From a checkpoint of a small sound classifier.
Model: log mel input, norm batchnorm, depths [9].
Training: batches of 128, held-out accuracy 97%.
Data: trained on short read English sentences (LibriTTS-R), 26041 training examples, 149.9 epochs.
Rows from block 5, named by matrix and row number. Rows with one number belong to one channel. Each number is 128 + 24 x the weight over the matrix's rms, rounded and kept within 0 to 255. All counts start at 0. Numbers have three digits each.
# filt: filter width-5 conv (model.blocks.5.filt.weight, 128x128x5), inputs 0-42, a 5 kernel for each
# gate: gate width-5 conv (model.blocks.5.gate.weight, 128x128x5), inputs 0-42, a 5 kernel for each
# out: residual pointwise conv (model.blocks.5.out.weight, 128x128x1, transposed), outputs 0-127
filt.15:152127115095143118133147130130164121134138132099123130139154157145126151152113132104129135129115129125120097137144112143102099151121121089149145135100163116081104127138138098130092086117112187122151158141111143127136138149073160119124154118127112108082094131128126140106103093093145151090123124114099110120125123120110145124132136136133136190175155112147117125155125147114142129097137145157123126114097105104146147133136084177100148143131115090154147123141131145187161157088158142123102139115160133116112114107098147084066124122147115123163136109111102115093127143144114166153139117112120196159131162103109161140138208125139120114129132127135119
filt.16:158101133092077124101087115144139141134149099103154147151144148115107122110117121100105112149128125149152119125170149093125142170138148110123149102132136154135082099146142128070097173076090111094156143115170149117103090150135128141128127094131154133145132152126117137093129112151102104082112095099108140108136096143148102157153197160117102092073096062137140096062123117128147166169149208114144113151129141120120147151127138060119074104134100139134089118133096136165118124079116132131126125092122126116131100159132108113124167151103128136151083125123113096071104163120127077163155146182114088125077181119128118122122105142094140100132141108144118
filt.17:154200147122137121161158136141149128090127099153127088124105142159163130134121110139108120085147111102130085142170129126154108038113116170127140149151086072095116108103101135122121130125141149152107104110105095075146165137086129106101113139130161170139123078119154178137116121141125148119157134140116105109172103134162140139102156150099145138171092128120109122083143136150103126077104134152083111143162145144147141161112164162155116128128122072127109128149122149105111163139130123127136163125164105111137144111080136121133110123087144122110150115120112092085120157128150134131136129143108126116153120075095073123119159205161130098129127092130117
filt.18:145126072116078111129156132107179151111145154090088106080154130122125179137126142125154112082110102128088147138126120138120157121138174153122112117102155135103172128100102091109119123140147129173157130114089128137105149105160093102087151135113112133130148157156178163124097109100107120106087118145091096120085108093146123117158165139134152135147101119133113055128121107150121111130117120129103124128160098144106116137111168108116122156146093137110098127146182147118122108147136120125109131091124145143142092124132156147130131068115126092136120131139128114101124136120111111104095128144128126145096163142119144120132169120113159160128108118129136
filt.19:124119094089102196084115080141184165132137117079132116125128137188153128137131110128153133115113137130125099102114151135109144083152112134116108127151180192158140082123175164155111108132118145168087129083123097127171099118127156155138056129168150121130144090080130133105103075110126161093108118102113126096113107126159120136097120123116121165181104129150112099121160141129113117085078119139163127154102117129133142144118144054113118157093101093119140096127126135143130133080106121123104175136103122114122104103102090110139123132116159170153129127147125114073097156162118141108085125114149113107071098158155149130150170140105089176136147127147129
filt.20:137156167156147139155132110129114133076149133140199155090140077173100106165126133160140125111119156134088148099099087102109127157148131114093120123150139141079102076092101133136120083136098112138115124132149116124125126139165164135169162178134128099134150083106104127106108101131089113145113110138105103122105105103111091106093147145130144126144137157150147160154123112168109130108087129094172114121126112120113103157136197106142059135103111079122133115109182154127129154133142157124121135121125117114152127106172158126130140152122134161145137132189178144152163169152163124130106137142156182141119138111151120124123156188163176091154140146175152
filt.21:165153112140127149124150154137096085111134147167137155148143096129152098109144132119124124079112123137118126139136106129146124151142090129116123094129097133132121109136120137142080116063104118116130154146149129131106110137143132096104111132134116106121119121114101088150145134175134112127117128130106123147131158145128131109127177149166119129145095114108124120116149146127109145160112094105073133148109139120141132105133108109125119093117137108104108152141125137152134161128122146133142121171164128153148146131110188139156170137194169089081139137126149110126122146163128164127129111092120100100156164155130153173127121137131123193125118120130119
filt.22:114137127132119194106132137117114133127116124152141091099102096101115128118152138137121098154119132138156148119133118134124139106142106155128115136121142176139143157061124140103096112119140082075119171115141188125119119089101103093147104136111126142131110107130100149102131110143110155110113172179153094074123120115114115153090142130125151093110129134101110108117154109149123151143121140151129152148157196133180108112124136112095090093133129131121135113151122111138128086101093085157168193135136139126150141144110136137109101152143104143157160184122129109143114129107101145088066096099110086094149125121125128157129154160130147115122140111129131
filt.23:156111128094113131132113081131139106121096127132108108105127071140113151096150141129117125095135136140126138126135147156115086129127142136110150130123110105070084121134108132131114141136115086122083154087103091154123183165140122117131118154135179146158130104098134115111122145120119116130144101159093127073140111163137149111114128138113137178123102144137123195114125113150117114129155135177094124075116183120135144121129119118086096098106080125113143144123138092106156139117132113138144154101067136126125137156121147100117139163099156153177155133115092121075097096096124117129134135136142158099098090125123090125158142120124104130119116168138131
filt.24:097138152117119116102143138129099110097061151126125131143145113081116142062140092093094116119154116133132157137119110159162163122139166171165141141158128131158165123129108121109144162141168145118124089121150121128175164130118152072043063089165152069114143096149137123158133132126124142131131138158134124108135113144159141163141149176138162165139146133115105140132111117114125083112137136143136151128128106123135144138094173111175121092129112145129124135126134113116173131114133112136139183113129156122126134128157129111126200102107131119137148136115160132183143095182133079143136091169099122103098137140131140126138139137104096075138151136112097
filt.25:101111091108124155125124130127134157141155126140122100149120115145153202146126125112109135116167150085131130090145157109127138155097097171167110125103120095115141150133119170146133124128143141164137103118128120145137133187192143111103124092153130147109123146137127151132104153149117135102144180115093142126108118122134119153124121141127105105136119116172150106139104127124162135109111124139133102140137114149142156133141136108104134108138110112128173101110127145116117118134052119133111118148144136105094154113100212168177121128159107124110129115124117152125137130151148153110147119151127134136199134144123152146127089082114145159132125129132153
filt.26:131124156176100107176140111138108137126134172160100132112123075063103132117104112111110125132150137105134161142146155163117139162136107132121153129082085157107127136151158153136131085133131149186134148112097124112126143154155157097111139179149119109154131155106145137124140164127112121138135127160119097094144130110098124163132126132104149149125096151110108120124139126107152144100145082115149126114103136129107136163122087132127105130159096156107105116132096126124115135119164168094124124125094140156120129126118154136120145162158152131093130120137111134117132141123072160129142131144061112137141146082109125137105109088108188122163121141127108
filt.27:112163149114111139141143126190146111112109115140118115148112137116093138125140143126094121140156158123144105117157143146110171161177145138124133092113143108104143144111135126149120145193148092139160118066117154135104118133128147126154078110149105146127107125109121110096122121109141103160154143147128144113141119142112123152084142162113144099116113159155109143152123107116139125121120164146095144145127140156134145145117123147144159150158188121084091101165138154117117132115092142147150159171122152149145102129122083175151164109141135138050109095107121126111129171145181098113092117106181127106110119135113134126143115103155134141137122119139112
filt.28:107151101123085146130136133142134146170152131132139136146098139126113119170093125126115129135160153078119136122138128117130121105105105107122088103120133140136140172083118155123172155129127119127115171145159107103136125153165107095103090163125133102135120128124139153146113146149118131136126112073087125115126124156140164148151150134093135084075053098101107106120113114122117161094115098155114149107105148161119154135115157154117076142120145132109138092076117115128136108144141134119128107150128124129104079119164151117111121139114087136160126110141153158096072105101083112112170170168125129114074151161155143105131161116087142144133129121149155
filt.29:140105131137124105117177160147072117123106117163144112141110122142154174174129102100124098140159154151136158161135103113190087089100091105130153144119097146141143159121119157147147134114129178160124140114121136114108133145145122161119136151140144118110089101120127095134126129113159116120107119114119122173134154160051096137183139095095126096103134104100143088120150123108126133135150131150161162147119136126102124096110106102183167128077144154141166159128141127109071076151144159142125144153135126139163123100128136208117113110105101130087109111151132122195129118081098110134143158184153164157113110127133142139100137163108077125130131121128125
filt.30:156150118149130126112112125086155139125164119078128150123118109110121090155104128099067105155131128153126159163077142109149137082106129122134091142126121152178117077142103100149137105130185148140077100153117136132116161125098101103152124139128127142120140136160175190154113156117146155132164147139133155142125133103119103123067129084140185127137106122100161131141083133115148094118087167140109144163126132140116151148148125106125141095098118127181166136115116124144156117113112115125142148149116114136132155135101104168153131114142142080094115136168138116078161112106132138091135113142153149165110151128121132146060090123125114093125104145124111
filt.31:123135120105149154113106110093157121145125100097131181146157161141111125124104089111125130140095104088094147136146139165139140174146150107127141112154133103123098099140108137129138137155132134137142125146104133155147156099110057133117167157130111122167136095088144153153113170123149132149170165162146130117143144116101089154145133145141147121149125131112121127159128147115142127123118120149068114108108098119100129113120107102086122134118171153111107173150120124072145138126150156138164163137151148141132121098090071136111115133129180116130139137127090135123131131135133150110164099139105132074138139113116141179104071125118074131107120130117128
filt.32:125109061086081115154108138134145116097112124161117136089097118175160179167133164164115134108141120124102142145103160164130112148163140150094105131131131140123167138150079106068099124129125119123134129117105169105093102138105141102098093148103089143109102125128125146154110095123127143126131108105099112135101160144090128121098139106119134094115126136108158122092160143105073137110119166155091117160138162166108151144108125148071089139107151143122110166163165088115159149146115136139150127075115099112063116110126136136158142133105081098140133088100151136124175128190111137097132090100127213130101168138193118153162149107105129151126114129105154
filt.33:147160153149155154091183067078131131127108077134128135103103119100147131124111122128152145136114133160161157166161143145111109154119105103105122096068159078114137164139132150139143131123109099129122104126162117102119128140135113145119139119159189137146121178143060136134172123117122096146143096136103154141147127124099140201129084128129156111117087067148122082117112119126133110094106076128131126095139135130098143142165133080103124141102120077129082116117142133089151165127146124096142077136138177139144112131161131145105136093117125189103145133140121126114118129154134123133100140141058104142128105112107138119131109156100104117097123144137124
filt.34:108074112156133146116136151149120118144092170166146116127137192116133173165123133122128127130113145156125142155128127111158149115071106080129123114133088103116105093163136135121127151109120143174146151174153146083119134134148144139129115103136119147139130099107120141183121142161119119111088103122088116089121151107119129125132121096126138132127088138144120158111129118153146174132120121180130095143194118127109084095123083096126089125147127142145150142126095111144056061103145151105141154120096112132150101126075127203125128153138074144121137131152137105124175184130066111083132057143097047106093083119116126119131103108132126096131138149147168
filt.35:127111155155124122082125136108118114130121135111135130138088128154120133123139129117130156129132124125115123124117139148131157173152163130121122118102149122100129121139113114140130122097151111098134135181108112117095086070086127153141110174132129106102126166092131081116152146127116139130124117100131122109113099102084120127122099115139171181118091118090066104097113089115156135144091102127119103081086105096141115143136098068135126113105120139177122114138096192161153104107136112127109134157114097114116105125095093107100079144122120127146125115139124107129129133118126094160105137097071144104147080111144132116152129089105112100141141134139101
filt.36:136154121137130151170136159124126113129110132109077146140124167112128165142150136120097158200141131136137093134151112132128131134117116124134147102136120192165157080104120123153121134118120127133151176067155154100134143141116083127157102106124122144151152141131114120080110139130120093147127123130091142153141145103153152171161132097132094110150091078140126119117110099124097118100112076080062117123143110140129141144158092111129140131134102139122145136133141112122101067133125140122135136166143125164112117141063150157127122115165096144142112126142151109109147166141087123122152158143114166097089156158177146137168077134149141119128101143111126
filt.37:131108158108116122103112193145173098128141130076142131101075102139138107132103111119139124128127104124112131151105106140126136124106127143159132125117137107145125177160100127078082129135111127142130100156132121128115125148086080122183141157117142126103117133111124143147148126139127116132111105140173126120119118126150134112073133134133119150143163121117146145127134122141105087121107153171117135128139129093142126102127121120148152145111101123111150107042077117156143148166143150075091102133137147138153156161098133110132169129079106140116128113126090099124119095156194096169134116165152102134152177142163139151139140100138132121100121134116122
filt.38:122145101155124062142143139134126120115143118152135125132144105110129112100154140171139118118096142137161127117099123156145146101095147121117132097131086176135184111120083101099101110150108102109148142160172136126118128118101122119126127128102125087131179139099130090091145131101107110072077167132144097157139098164099074119093161105101109127126125106133175145104116116138145142173127112104120187118143154147105132155109125119124097105106119149158097159124144143167156168120123112142102098078134133129117103163078124177152139165150115110105150123148117110099119141150187135090125136094110136123128158134121150117146172149187136165112096131132110
gate.15:132164116134115178146195114095166119166119156181138161116114190148134139118124123139151146113114083102122121141129129097134122121146173147150154138134110136163109129106133121096077160139145146140143132131154113189159160130098132134121114137124131090126116165107131122117112104151120158119112134117154105137120138135111130120106101117135170094101142164115130116130151094115146108098143125144129145162129115116148118128098129118178095139142177184157132142092111134163149131111148162134125155168116121114126115107143171135092118114089112183149119140130130086149167121100084094116108182177138136123124166165132144121108129127126133126147135122109144
gate.16:120156150167149086112135164118088121099109115134139111126100115151116138125142149135139128125136152140138144123115104114132099078143112105147177151128111141117125121060109100158094126129139133104139112126116086096138154173114098149144106147148091131124135129132121163120137120127080110155116146123130168124162157129131132126088086083117129084136148133144155170125154158160148135086107088163166157146131130109134097118128153146145118112183155148162098160154086092124130131135168161121174133122143138125108109128135206120093134134103106127127087145112130115106105144107152146131123171134127131146123132092112158117123117150161164166107125146163160
gate.17:154154096117102138155080108105175174129147126124122114109090104141152096145120131127107098138140141138130155156157166089123141107088156168144118126137138136136124125142186165122110141125144127147159140147121124154182179193130128118144131082175112137133085146143148146149129101112156137098139135135118136174178156146117146089104131109134111088133120082122108095128128150143112126156134167130166090155135124132146121125105154143170133169157136141108123134119079106098158062108126128125151123170083125111111112098116151158125117155067098105121141120125180149133096084121075137081089121127101138100162104118115090125163102108112162100154162126131141
gate.18:151147104166139140161139150125128134148132112142145140122141138110130120167098122111141133138169117100114127130083140134126164096102098110126134092119134083066116109116167165113162148109098115166088121145134163151100112131126107102104125130159161158109101129114107104160136148160122131145125118123116121100101082110158157196126150132149128128169170151123141112135153171177173121135134128128152130160119120080140147133150179116097114153192183175136106106108117103117095141140172169137121090138124134116093083154147135110161097168105123095133135146143163092142122109112067140145081129109171079127141150150111112095095101118093147113136151151142114
gate.19:130155177169141143122119167167103118138148155109085109138152132129114144098148147132160149137136140124141167113104130119168174132081114192165113144126158112108106154191201132150073124125128130135110091149123132081093113088086080134142104112110145141120147158101095159146174142156130118142122125133175143118132121135172167128135162134146131144179140161209182093124103139094092137102075116118128071087111124128133110081099108115128095149080124120124142112131159148116145172137131140101093140127124134125135120123136203150146138122138172091121115068127118120137133123123104120096100109111141110132147132114112136121137113085104083149128138116101103
gate.20:159117129127131138154116153166070137147125096123165163181153137132144128109128129125121125142099090115173117097118152126069133188122129098117083132102118127129101155153114133128121123152148155109128103102106113146148140140126151128073109156092134119141105181169181162151140157138150141134119127159146139110132115133066161115140130125132100139113122156130084116140137147147135129135165146157159140136134139163149127098115149112131136133160146112144143100139142131127133147109155140133161125086100124134129136180135115106160140084141131167144151171143164168106109129155183134140087160157080084082136106109125137113129116144120123171131147147141136
gate.21:103098104108129147157174149130141111120091140162139110129163108109087141146137142145142147144144093149109103116122129151113126215146093101085127127135099122122132105158135118120131127126146105125129121125158144117119113101120132159137128101132125105123119115144121133089147149125129124145126068128115108139148128106154155112129158136158161133114128165141138103116094077079088124152129114107130134120063165145137135109123112125137123108151141098125142148146112075088111126117096169172188161113141139151129130098125055161137107138142101093122158159137157189132137183134151160138113093093134180135074109106149174160128140105126134170123133134145140
gate.22:136163144142109122139132134113112120108114096158142172110161145145162155106119104140132094142114133107162115149144127133101144133104134118129154196146115110117057133126150149125142141129112105119114090141155111139179112067117074084119095120163142149147132118163132134135123095125147133120138131149157135163110143169114130166151139115097153137130125137156166149127116131140155135098123107126105128139125111109129142152119153163128084079117117096132144130134138117105112109125145135122132107111118134146124141161161197077163089134108123114124169137156123151122149130115116135168157168130137159080103097147090091107137150146105118148116116153123141
gate.23:160126078126122081104115143095122109099118122115116120158181076116130128156117122119117095129116142155110130092122168162149121142108129088070077124163157183121103068100088113076145076115115119136151152101116176142160100129122152190124111126130154150120151180141157144129116120125126149078093107096111125132103072095138180157134136110089145143121145063090116135113119108121117126137159184170162128136165146149114113113133124082109113103149111124129148111118131105119116109129132139140116111148085107134140134133140144110131108114128107114134130133153090096102155149105141109120130166177117133151142094078127116127090156133110111093137157125112110
gate.24:126119121155148134133128111056120132183139107116127112114163112105131163168107103117105089129138151137146110120131109118131121105124097181130094116081091174147163157126113096140205167164136120179145121146114105120128121134102135111122155138136130106124099124120138128107114116067108100156129132115102150154113130109156134091120124147137072107172115091149110118129123179137173135119091136190133120126132137171127163127139134158088124121153202115158158111113138122117130117094097168132139139118113130144142135102145170103131108111074051098073120120133129155143152134107059103130142116112122154090117108101140132147099110094134101156126119123131161
gate.25:162130092125172132151157149157138091123132130102123127143104114081106152156142118107106113116108148139131110093060113181120071139080099136142099137196083156129117153070088121103124121153116140113137145177131131162150144156137143180157163137179123159128147166147121133111112104117136144082158128178189112151125158120134120117115171111161091119130150129121115108120116199129157132106104152109117152112103118131145178161150104164088152120148126109131148145125110136134171098139128119081144150134130088130139114138161108088116203133132116127153115109134107109127097141138141110113132172164135114141131110061148135133109173122171118131116095113133113
gate.26:130175163146091156159140127128135152130121105111145106088118148142128130116122126139106096138141121092143154120158145145132118158156129175137099126131136200191132138143196117122108136141117098120131111100107138125181153139147077121105156151101075113141130168155095122158131121105145169163179190156162154161099118111108142103104072119149159144079141119131125138119152172175194151105114137123144147100094143098131159138113112147130136082128150123124094124109148150113131129156122106134106146145140127134136120164134173152196154177149153081123114136107109117106132121109127113116119120108136130193106161113108123112091140151139148123109102111141105
gate.27:131138088125176117134137131127138125139109083142107150154111134127112108124113125090127125105159110132147114120100103109175161072121099138153131134146122122158180114128135100125161134112147128121116130142145151075118149170156172100072145171131150127142140121118153152157106116117105132083065155181212119150152126120076105155157139090108094106107183165098107123149130126141144105128198158132174146124155184130151119140147092116100132139143111166163167147101095100129141086113127137152142160104081079117134120151132143080137086109133103115089145120129131156179129138129074113145126183116114148080059147125140154129144174132124170137143141123145142
gate.28:140149154154142120147103122139109148118145156112125120152178167150064148133113105136133116148106135146088101088096119106125095107143160113104136094110153132156105136059066123157136125123099131139118108124102124097121158146081187119123121134157153116145140125154152103087169131131137159123094115103105132122103122102156161112185131121112122109115126108183172120127133121158131157095138139144118123133141126127138089147153100084137103118095128093133158146139135162129094105115141110113096134101163132147144137163115160107170164107118132175128122121105126132125103152171149160152144121129135188146133117114104131115078173185145119130115139136140146
gate.29:144143134131164107097090123123100131172137110144135107115144117146175130163109138135102138131121119116147105101124112134104108108116117101120123133170128151118125107096174144150176161148152135154141134129177103166142126117166115148085153130158110121137112123100125099140115127115124138104092112090103127142161115123132108107119143128145133112091155170188147127126112137152080083169155169168153164166155118106144140149149172170154155176161137124108063104171173127094143147125126134126168137165193107089134094134114096134162129118140161126068130145125138159168093118142157105097154124114153133165097100089113108154156128116122115111118147129092119
gate.30:118092151101125103102059131080160125104108102135118117127139142144094113138105118124123120169150130132142119135136129175151097103115100108108121135173111133161079122133115145094177097133134105103118128131153120152129160173108133154099138119122113099135123102106156112143111100126114134118087117078147134110163124111120133096075122148153121147148163108128105137135115102098117085136145125168143139116130117128156146150101087108162170148135178119098127122160113136151153113092090079119124169149150123118146155118123140144107098106110157145134145142157120131122182157137114101079117154131130182140154103088099125126123136172094078132148166143124105
gate.31:099135163108116151136171125089134132124123108138160103162145111098066148138132158109136129135141152147146098107134081133100110110114132106133137101164141147133102140112126082120110118125120137126088097159121152124127131139139116146151155094132141146094150158149100130151124142113131122114109108134127110131135155106121071072115113153132145105144160186106101087117144161178115152126151130121169168148131139139142133143131134143176095093136146167123115155094131148098144103169137131134162160156136149152136119141086095126173096142117137148107143152158111096093186164112140111142060096101082092165135149103096137090099135129141131096156130104102128
gate.32:147151167099126142118115092110137139127088094159136106105094142123120160138131104118109086145100122077123097107095097133113143148152144115138085120107108108123168173128123107124108162129136147149156177137124109114151174137132125094104123101170127163132136082105110140154077121134100161135188133167147157170136141169105106084097147094092103107116123153135127085129150128133102113133138155109151115138123085123129139145137169122109076123116142153172140122131126111135121103121130112115065081157136139121111146161109122127106144129148175150148136113151154114120109123096106110107131118126139089131124149155172131145145134114129134088155127134119091
gate.33:172140156136127160127125110151099114156098119135144145141104110163137111163162141137126153151136107075143173127107130098162160115110075168125152144112131131148144123132146129176125102105134131143087117092143115118142147160139150106136089099131173149146127117156106152135133140107106105134145152107129163141139122170125106121123146122119134114141155115160077072152138122136145109117117095111079122111094105167158120121146062107130092107134141135158134118121130093144116088130124127057088124101141123132114125119159147182121112090101085121132127125144130141133150127078121074109145111095121105158093123160140137121096097102147106079085107127107143
gate.34:174173164159119131145152147168133122071110127111135148098126144095120149098134111113097105168140140111135140116104101189096111127123114157113130139104101134122153127165129136121138127095153163121142139141125098136148130149163079141120103111097106092136137135136128110142139123115130126096121149112110184148146117088101107156095093106104123094139145082139164147139121130108118125179105115103130134164193127120115140149134155112143142137123120126195140176142142113121153130165128138122119135126109177147144104134163114124146141190196167150076123114141107144177135145096166117114106137150107102108119115117131123112096112142168182145127108116145118
gate.35:058085098107117171110138081105150119088122149074114113117134118117108175114134122128150161110120144142103091107116124136156125147102091098103120107111148107096127118130108108142090125117104140146138102113143100150100107107125121121121161139108121152132140132173138089099120109115124144153175126155140105119101137144129075159063114170109144100113131138135140129142154089132101152134111120146146097124132098136134155160118147071132082137123097082083091153123104126130089118107134109111098119143126086101104112114082123120131127134139157183127097103100112127095116118096115148113100107097144050079095088158119157149137104088118174175149113115107129
gate.36:119090124151126110097113126159180132164158143100114171142112114146135124126129120092132117148109088131169113134085147133098149139165112136152116161135113141136046126102115110141143143139135122136141123138146153102116118147119194124130129175116123138148157113110100069162116147137147123154164127109170107129107161121159131124097119118136153115143122134116147152136097134142140134125151105154127153119150177145099139127125157124127144148137111139124092102086134131141124129140155111125128119121128119097120119137147105185129097143097119158130119136123125150076129081100095132147135129113105107163135130143111137090116100089123108106126117114108138
gate.37:154159177115111176125108127092100150145100117128122120096143148120140072129127094111115126106160135140134098141140160162151069068124092186129118145137061045093094081149117101116147144148177154165136165121101100130132125126113167126160114110159163117166145139162142130129110117108109102115144117155147118162130134112127119125122132114165118145114119123132146126113122138121102139093087093088110116098111086164115131120138109094061130156120122155136181118134144132139130163168135093110113117133136142150123150162173160194137095139129143110144107102118120163129101116101128122134105165128141144139138141117082118124115149155143124114119132110132111
gate.38:127087076160129104123145107053128141148087105123136145135179132119160117123096111126125093185114158179159119131110139110146108100101184153142122103145133099098111118111091098134119120152109137142125118126137102132130141171146084185124116119153137125163171158117117115114109134139127115107114122145130166136083155116135162134104097110154189136081141147109125169128120118150151095143138166164174134168165131145140148178177148136152159148143193135152097122139115090104117149132120091159129171122152144105115111154127104116155139165131130120111144124105141152095101135163138137129149085171109114103088090112127094097120118156152127146156145150128107
out.15:123139128141128144106092138122130141133143164158099160123117124137117082129137091141106168131122170107140169104124136145124054126146093159141125118120124089154162114154142121078185082175080189138134147120149135126144127126130149145075113127125133141161151139113153138132096116125144121150105138172112119128135164127127161184100126139169136103136109094125139145110093117091134167139127
out.16:128095114147098138134105121100097158101143120134172093112108119113106149124089145104109097125126106141092097141134107110125106155122071103092112153134114086114133157149160110118147104143096146140114106164154109128159109125117093114175166126114120115158092157141110145129124130089148138113105140113117129168122136121125115127147109121102135105130163169161155092143175132114107108121133
out.17:107134120120154145148105111161108093135127138144154144105155098133094133180167130107133117118150129131172125162118126113083116127130170105113114135110121100179095168125147140131148139148122076121133142132136178160157147145161138123139091168145106107110144121161168155113152098140102166137140146109146105126161149145136156085097114053121157153150105120141114141113183134139103109129130
out.18:120116153116125131144107123119128104091137145141138107114145100130135105131113119175119120190142149122114127105129127121142127099139120094157121115115121150095123121110139114113122118145104136130120105133115100135093177133119090094121140114121163133104096138109116130163155131096112107149105082142082097134176117136112068139145145119138116162130114143146149095121101135102120106128118
out.19:126151115133119133124135090078114163102109103110134123099131115127141144102100115160112125134143139143109119193104122129151137120120150132112137126114136105110114105095144123116076127105096134101149144136157156085089110167143152115140152084125149137134112115132086124160116152142134106108101123126116119110145141105116115121126146122158145116107068104103056169135133187117147145119144
out.20:103148142133100120184093119107107103136169156153129120129099153125068127141114113117137143112166117149115080112082147121107150164151166101138140129154116147172114114093112108124108112102104169108086166095167131110156107131168146092122118108166151086125149106110125138111169146135146141115100105130125127121153125109139143105098161122096102127102112138126164095139096162141153130133148
out.21:116128117158138124197172117134153117127145148099113120127129159134106131115154133111135108109110106144131095132180127106132127131094107137136146112109138144134116128071152147115143125120128156095119131130140138118122141148108160113092131117148136178160122117103147093131085120128138152090153132142135154148139093149161136106060135116128112133152122119180098127141145108115098147113143
out.22:102105132123127128104147108113151127163105127150135088109149132152123118118128137132129123176145101131149109161123128122137133108105135099100071125132124126141133094120136161154126099183145085157123144120141111117153110175118147133148151181139153130123146152184128116130166136146117129148118169113191151144135124104123158099080113128139118150093184177123141128118189080098123122128130
out.23:108149134107102146160101117130157130126170105088159134137112119134128107083125134092107086165134149122159138081129113115118115094127080162136128120156140127156119165105095122130108154133154138162097154141159166111141081137081139157138158147126114119097118120141095128096098093110123121149112108133137140156115111140091148134113164116148144156142128111116175156117106128151144077133151
out.24:091201172125139133116165058109158096142127148135118114129091143135168114148103089100122122120142121070146070132164102135145094139141129078135151143160158136124094161185149147164148124107090106197137176144093157101129129129111148121125141110116134105116106114119102096083124101165134158146169126160158143155119123137132183120135097127138097124092141143129157094096144139169132125110137
out.25:138068119141109108046120145131124109124132117190149147103084081123159171132145107130111088131142157135120141138138146125129095153130132102095154123090147113084164130091088168124180144137126136114189119124153115114116112132155119145134123108114140162125127160092132130149159109128127138117136092152150139149094120113135102117127159144096101136150134090129123096112141104131151116121126
out.26:172078122102116114134161143126123135147123122164126147118172109117139139136130156132117140119160118148145147113146087095161144161099125130156126143082079094182153168116154126110082133131135169161122133124146097142114173085116161135118145151098124129117087127118136128115133130092100081153101143122117173176095099118124117064110109101140159112148121118110193135116162127108112160134104
out.27:100133146151124134120090141197125095142132123113162141133167155107107126100135124100144123113109134115155125141100161078142160143092141122120160091114168129090152082127128156138118125110187092119148128110138097115178157109143132150125160119127097091101159106110152140122106120095072101148120140123147156153094163117106160115105127147151111144108153139150117089111117077177105081170185
out.28:100144137103108107127164156103170127125120140101116128165057115159149144111123127141141138119132175113093122112117171135130097126117121154115156110125135120154164108075137160133138104129130136102096066128109135122136122145137175109130103139189153114121144134107154148150155142161112139123137124119070094085188133119121116126167166121107145123116145125125139096085109139152134126122163
out.29:120123122138104117138150105157149112158110135125141149127119146100089128131152141146176109097127176124100147115094105121163101108139166141116159144113158156137132116132089160129092161095125151149135094120137108152104164121073151178103111131111099137123102138130146123142090124107159165176134136126096158135181139163113098111095152140126131120093160098111139131081177130081188117156200
out.30:125097131132112141114175124132154135134133117122130149135109164175150144141161086148107123092149167129116174091130149130131135146119145125157130126098155165127127138067129120158102115108096112165143150174128147182129164107126117083127108151153162157146147139118144129133095116132075140133130160126070166117141131107153134090157107150107147092140110101157118119129111117121143077085098
out.31:150142141078132156079135124157125143110132090130144141103127137133130128125126158143127177117134109082117122105122126116127119108096112097075116118126116122117122146110138125082128122124128127145133138151144141182151171127117147098162172137089148134147105092122131115130114116140139153141113147107142125124113140130131146123152163157125119131129126137126126097113130159071120134076115
out.32:140150135109112135131147107136127100113097085193114117123154169125109127166107130094116129169120158150124186127076146104158114110145101051154127126128154167109137130119152127093123087133127084117171173149124134167130148104098093114138138132144105125126156166133117117133119134111104125141137156124176123130135126119128155138135152121151108123126098120144132116087122158130120125141122
out.33:071114135171142111156128116125132123106141205120087165137106140083128170186076176115154098091112105110110108177174127121073156110158104104064158129160146146133127096120123148123157105132133154143108114097141176132163121097102106155117106106100097120144123111124144100123143114128147122138094158130096100148096144133090165105096120117128160057105130146164111107162125132161115115137115
out.34:130142145134125154107086130114144103139143102131141137097144109121138132070113123138158113135086141148144119134115063152143164132131136140108140120205123119113116156136174157106109099120114110121103121123085110094136101153150150160126073138120084077128146157093153133156127162146136114146120135115113175114144142106182110127180138170150127141152140138140126105089158151149137133097093
out.35:135123089148129162103137131139141097096134131109142125121168137124119090149128154116120144114101141158112133124126115108160143091188121158117106122146167108151165144094131106172132141138135121112125114108162113166047128115101138100106113147130090147079141132127078095143181130103136123130123106131186147136095126125097130104090119117113146113152104099102149134122157085132130143100126
out.36:118098103138132160124112109091122181074124170141094128091139088101087137112132148126099125203121109113154097127145099132106151115099118144119129171149145123109167149157138076123169134094111145128143127102139144175116168145141125059099168116103120120151120140110133169138103153095145155100112138120114142129136122079104108135139151149125097115134173138130129127108107139163087106142071
out.37:130120119106123117164126164098109139118078158071125146159134124068113133147129107131143186091110149131121117113109151107130146145098117085159116116131106173130125102157130155092130089135088163093121170155157102140099121096158101145173125158114090118092109159087112129119148108162156115140138095120139138142153186146112137113145101142127112124177117129157130167097140154117131115132153
out.38:165124170149155120114120108124156079112183157131142127123145186080111127108132149171121132136131118079167115105108094133148174113150122130104091119137166092097141134154137115140159153152131112105155077151200124123137140145152097094106152164151123084124104157135144153174153171108144112159146164139126179118111133159125132150101150113111110119127128104111142126105191093127152119139098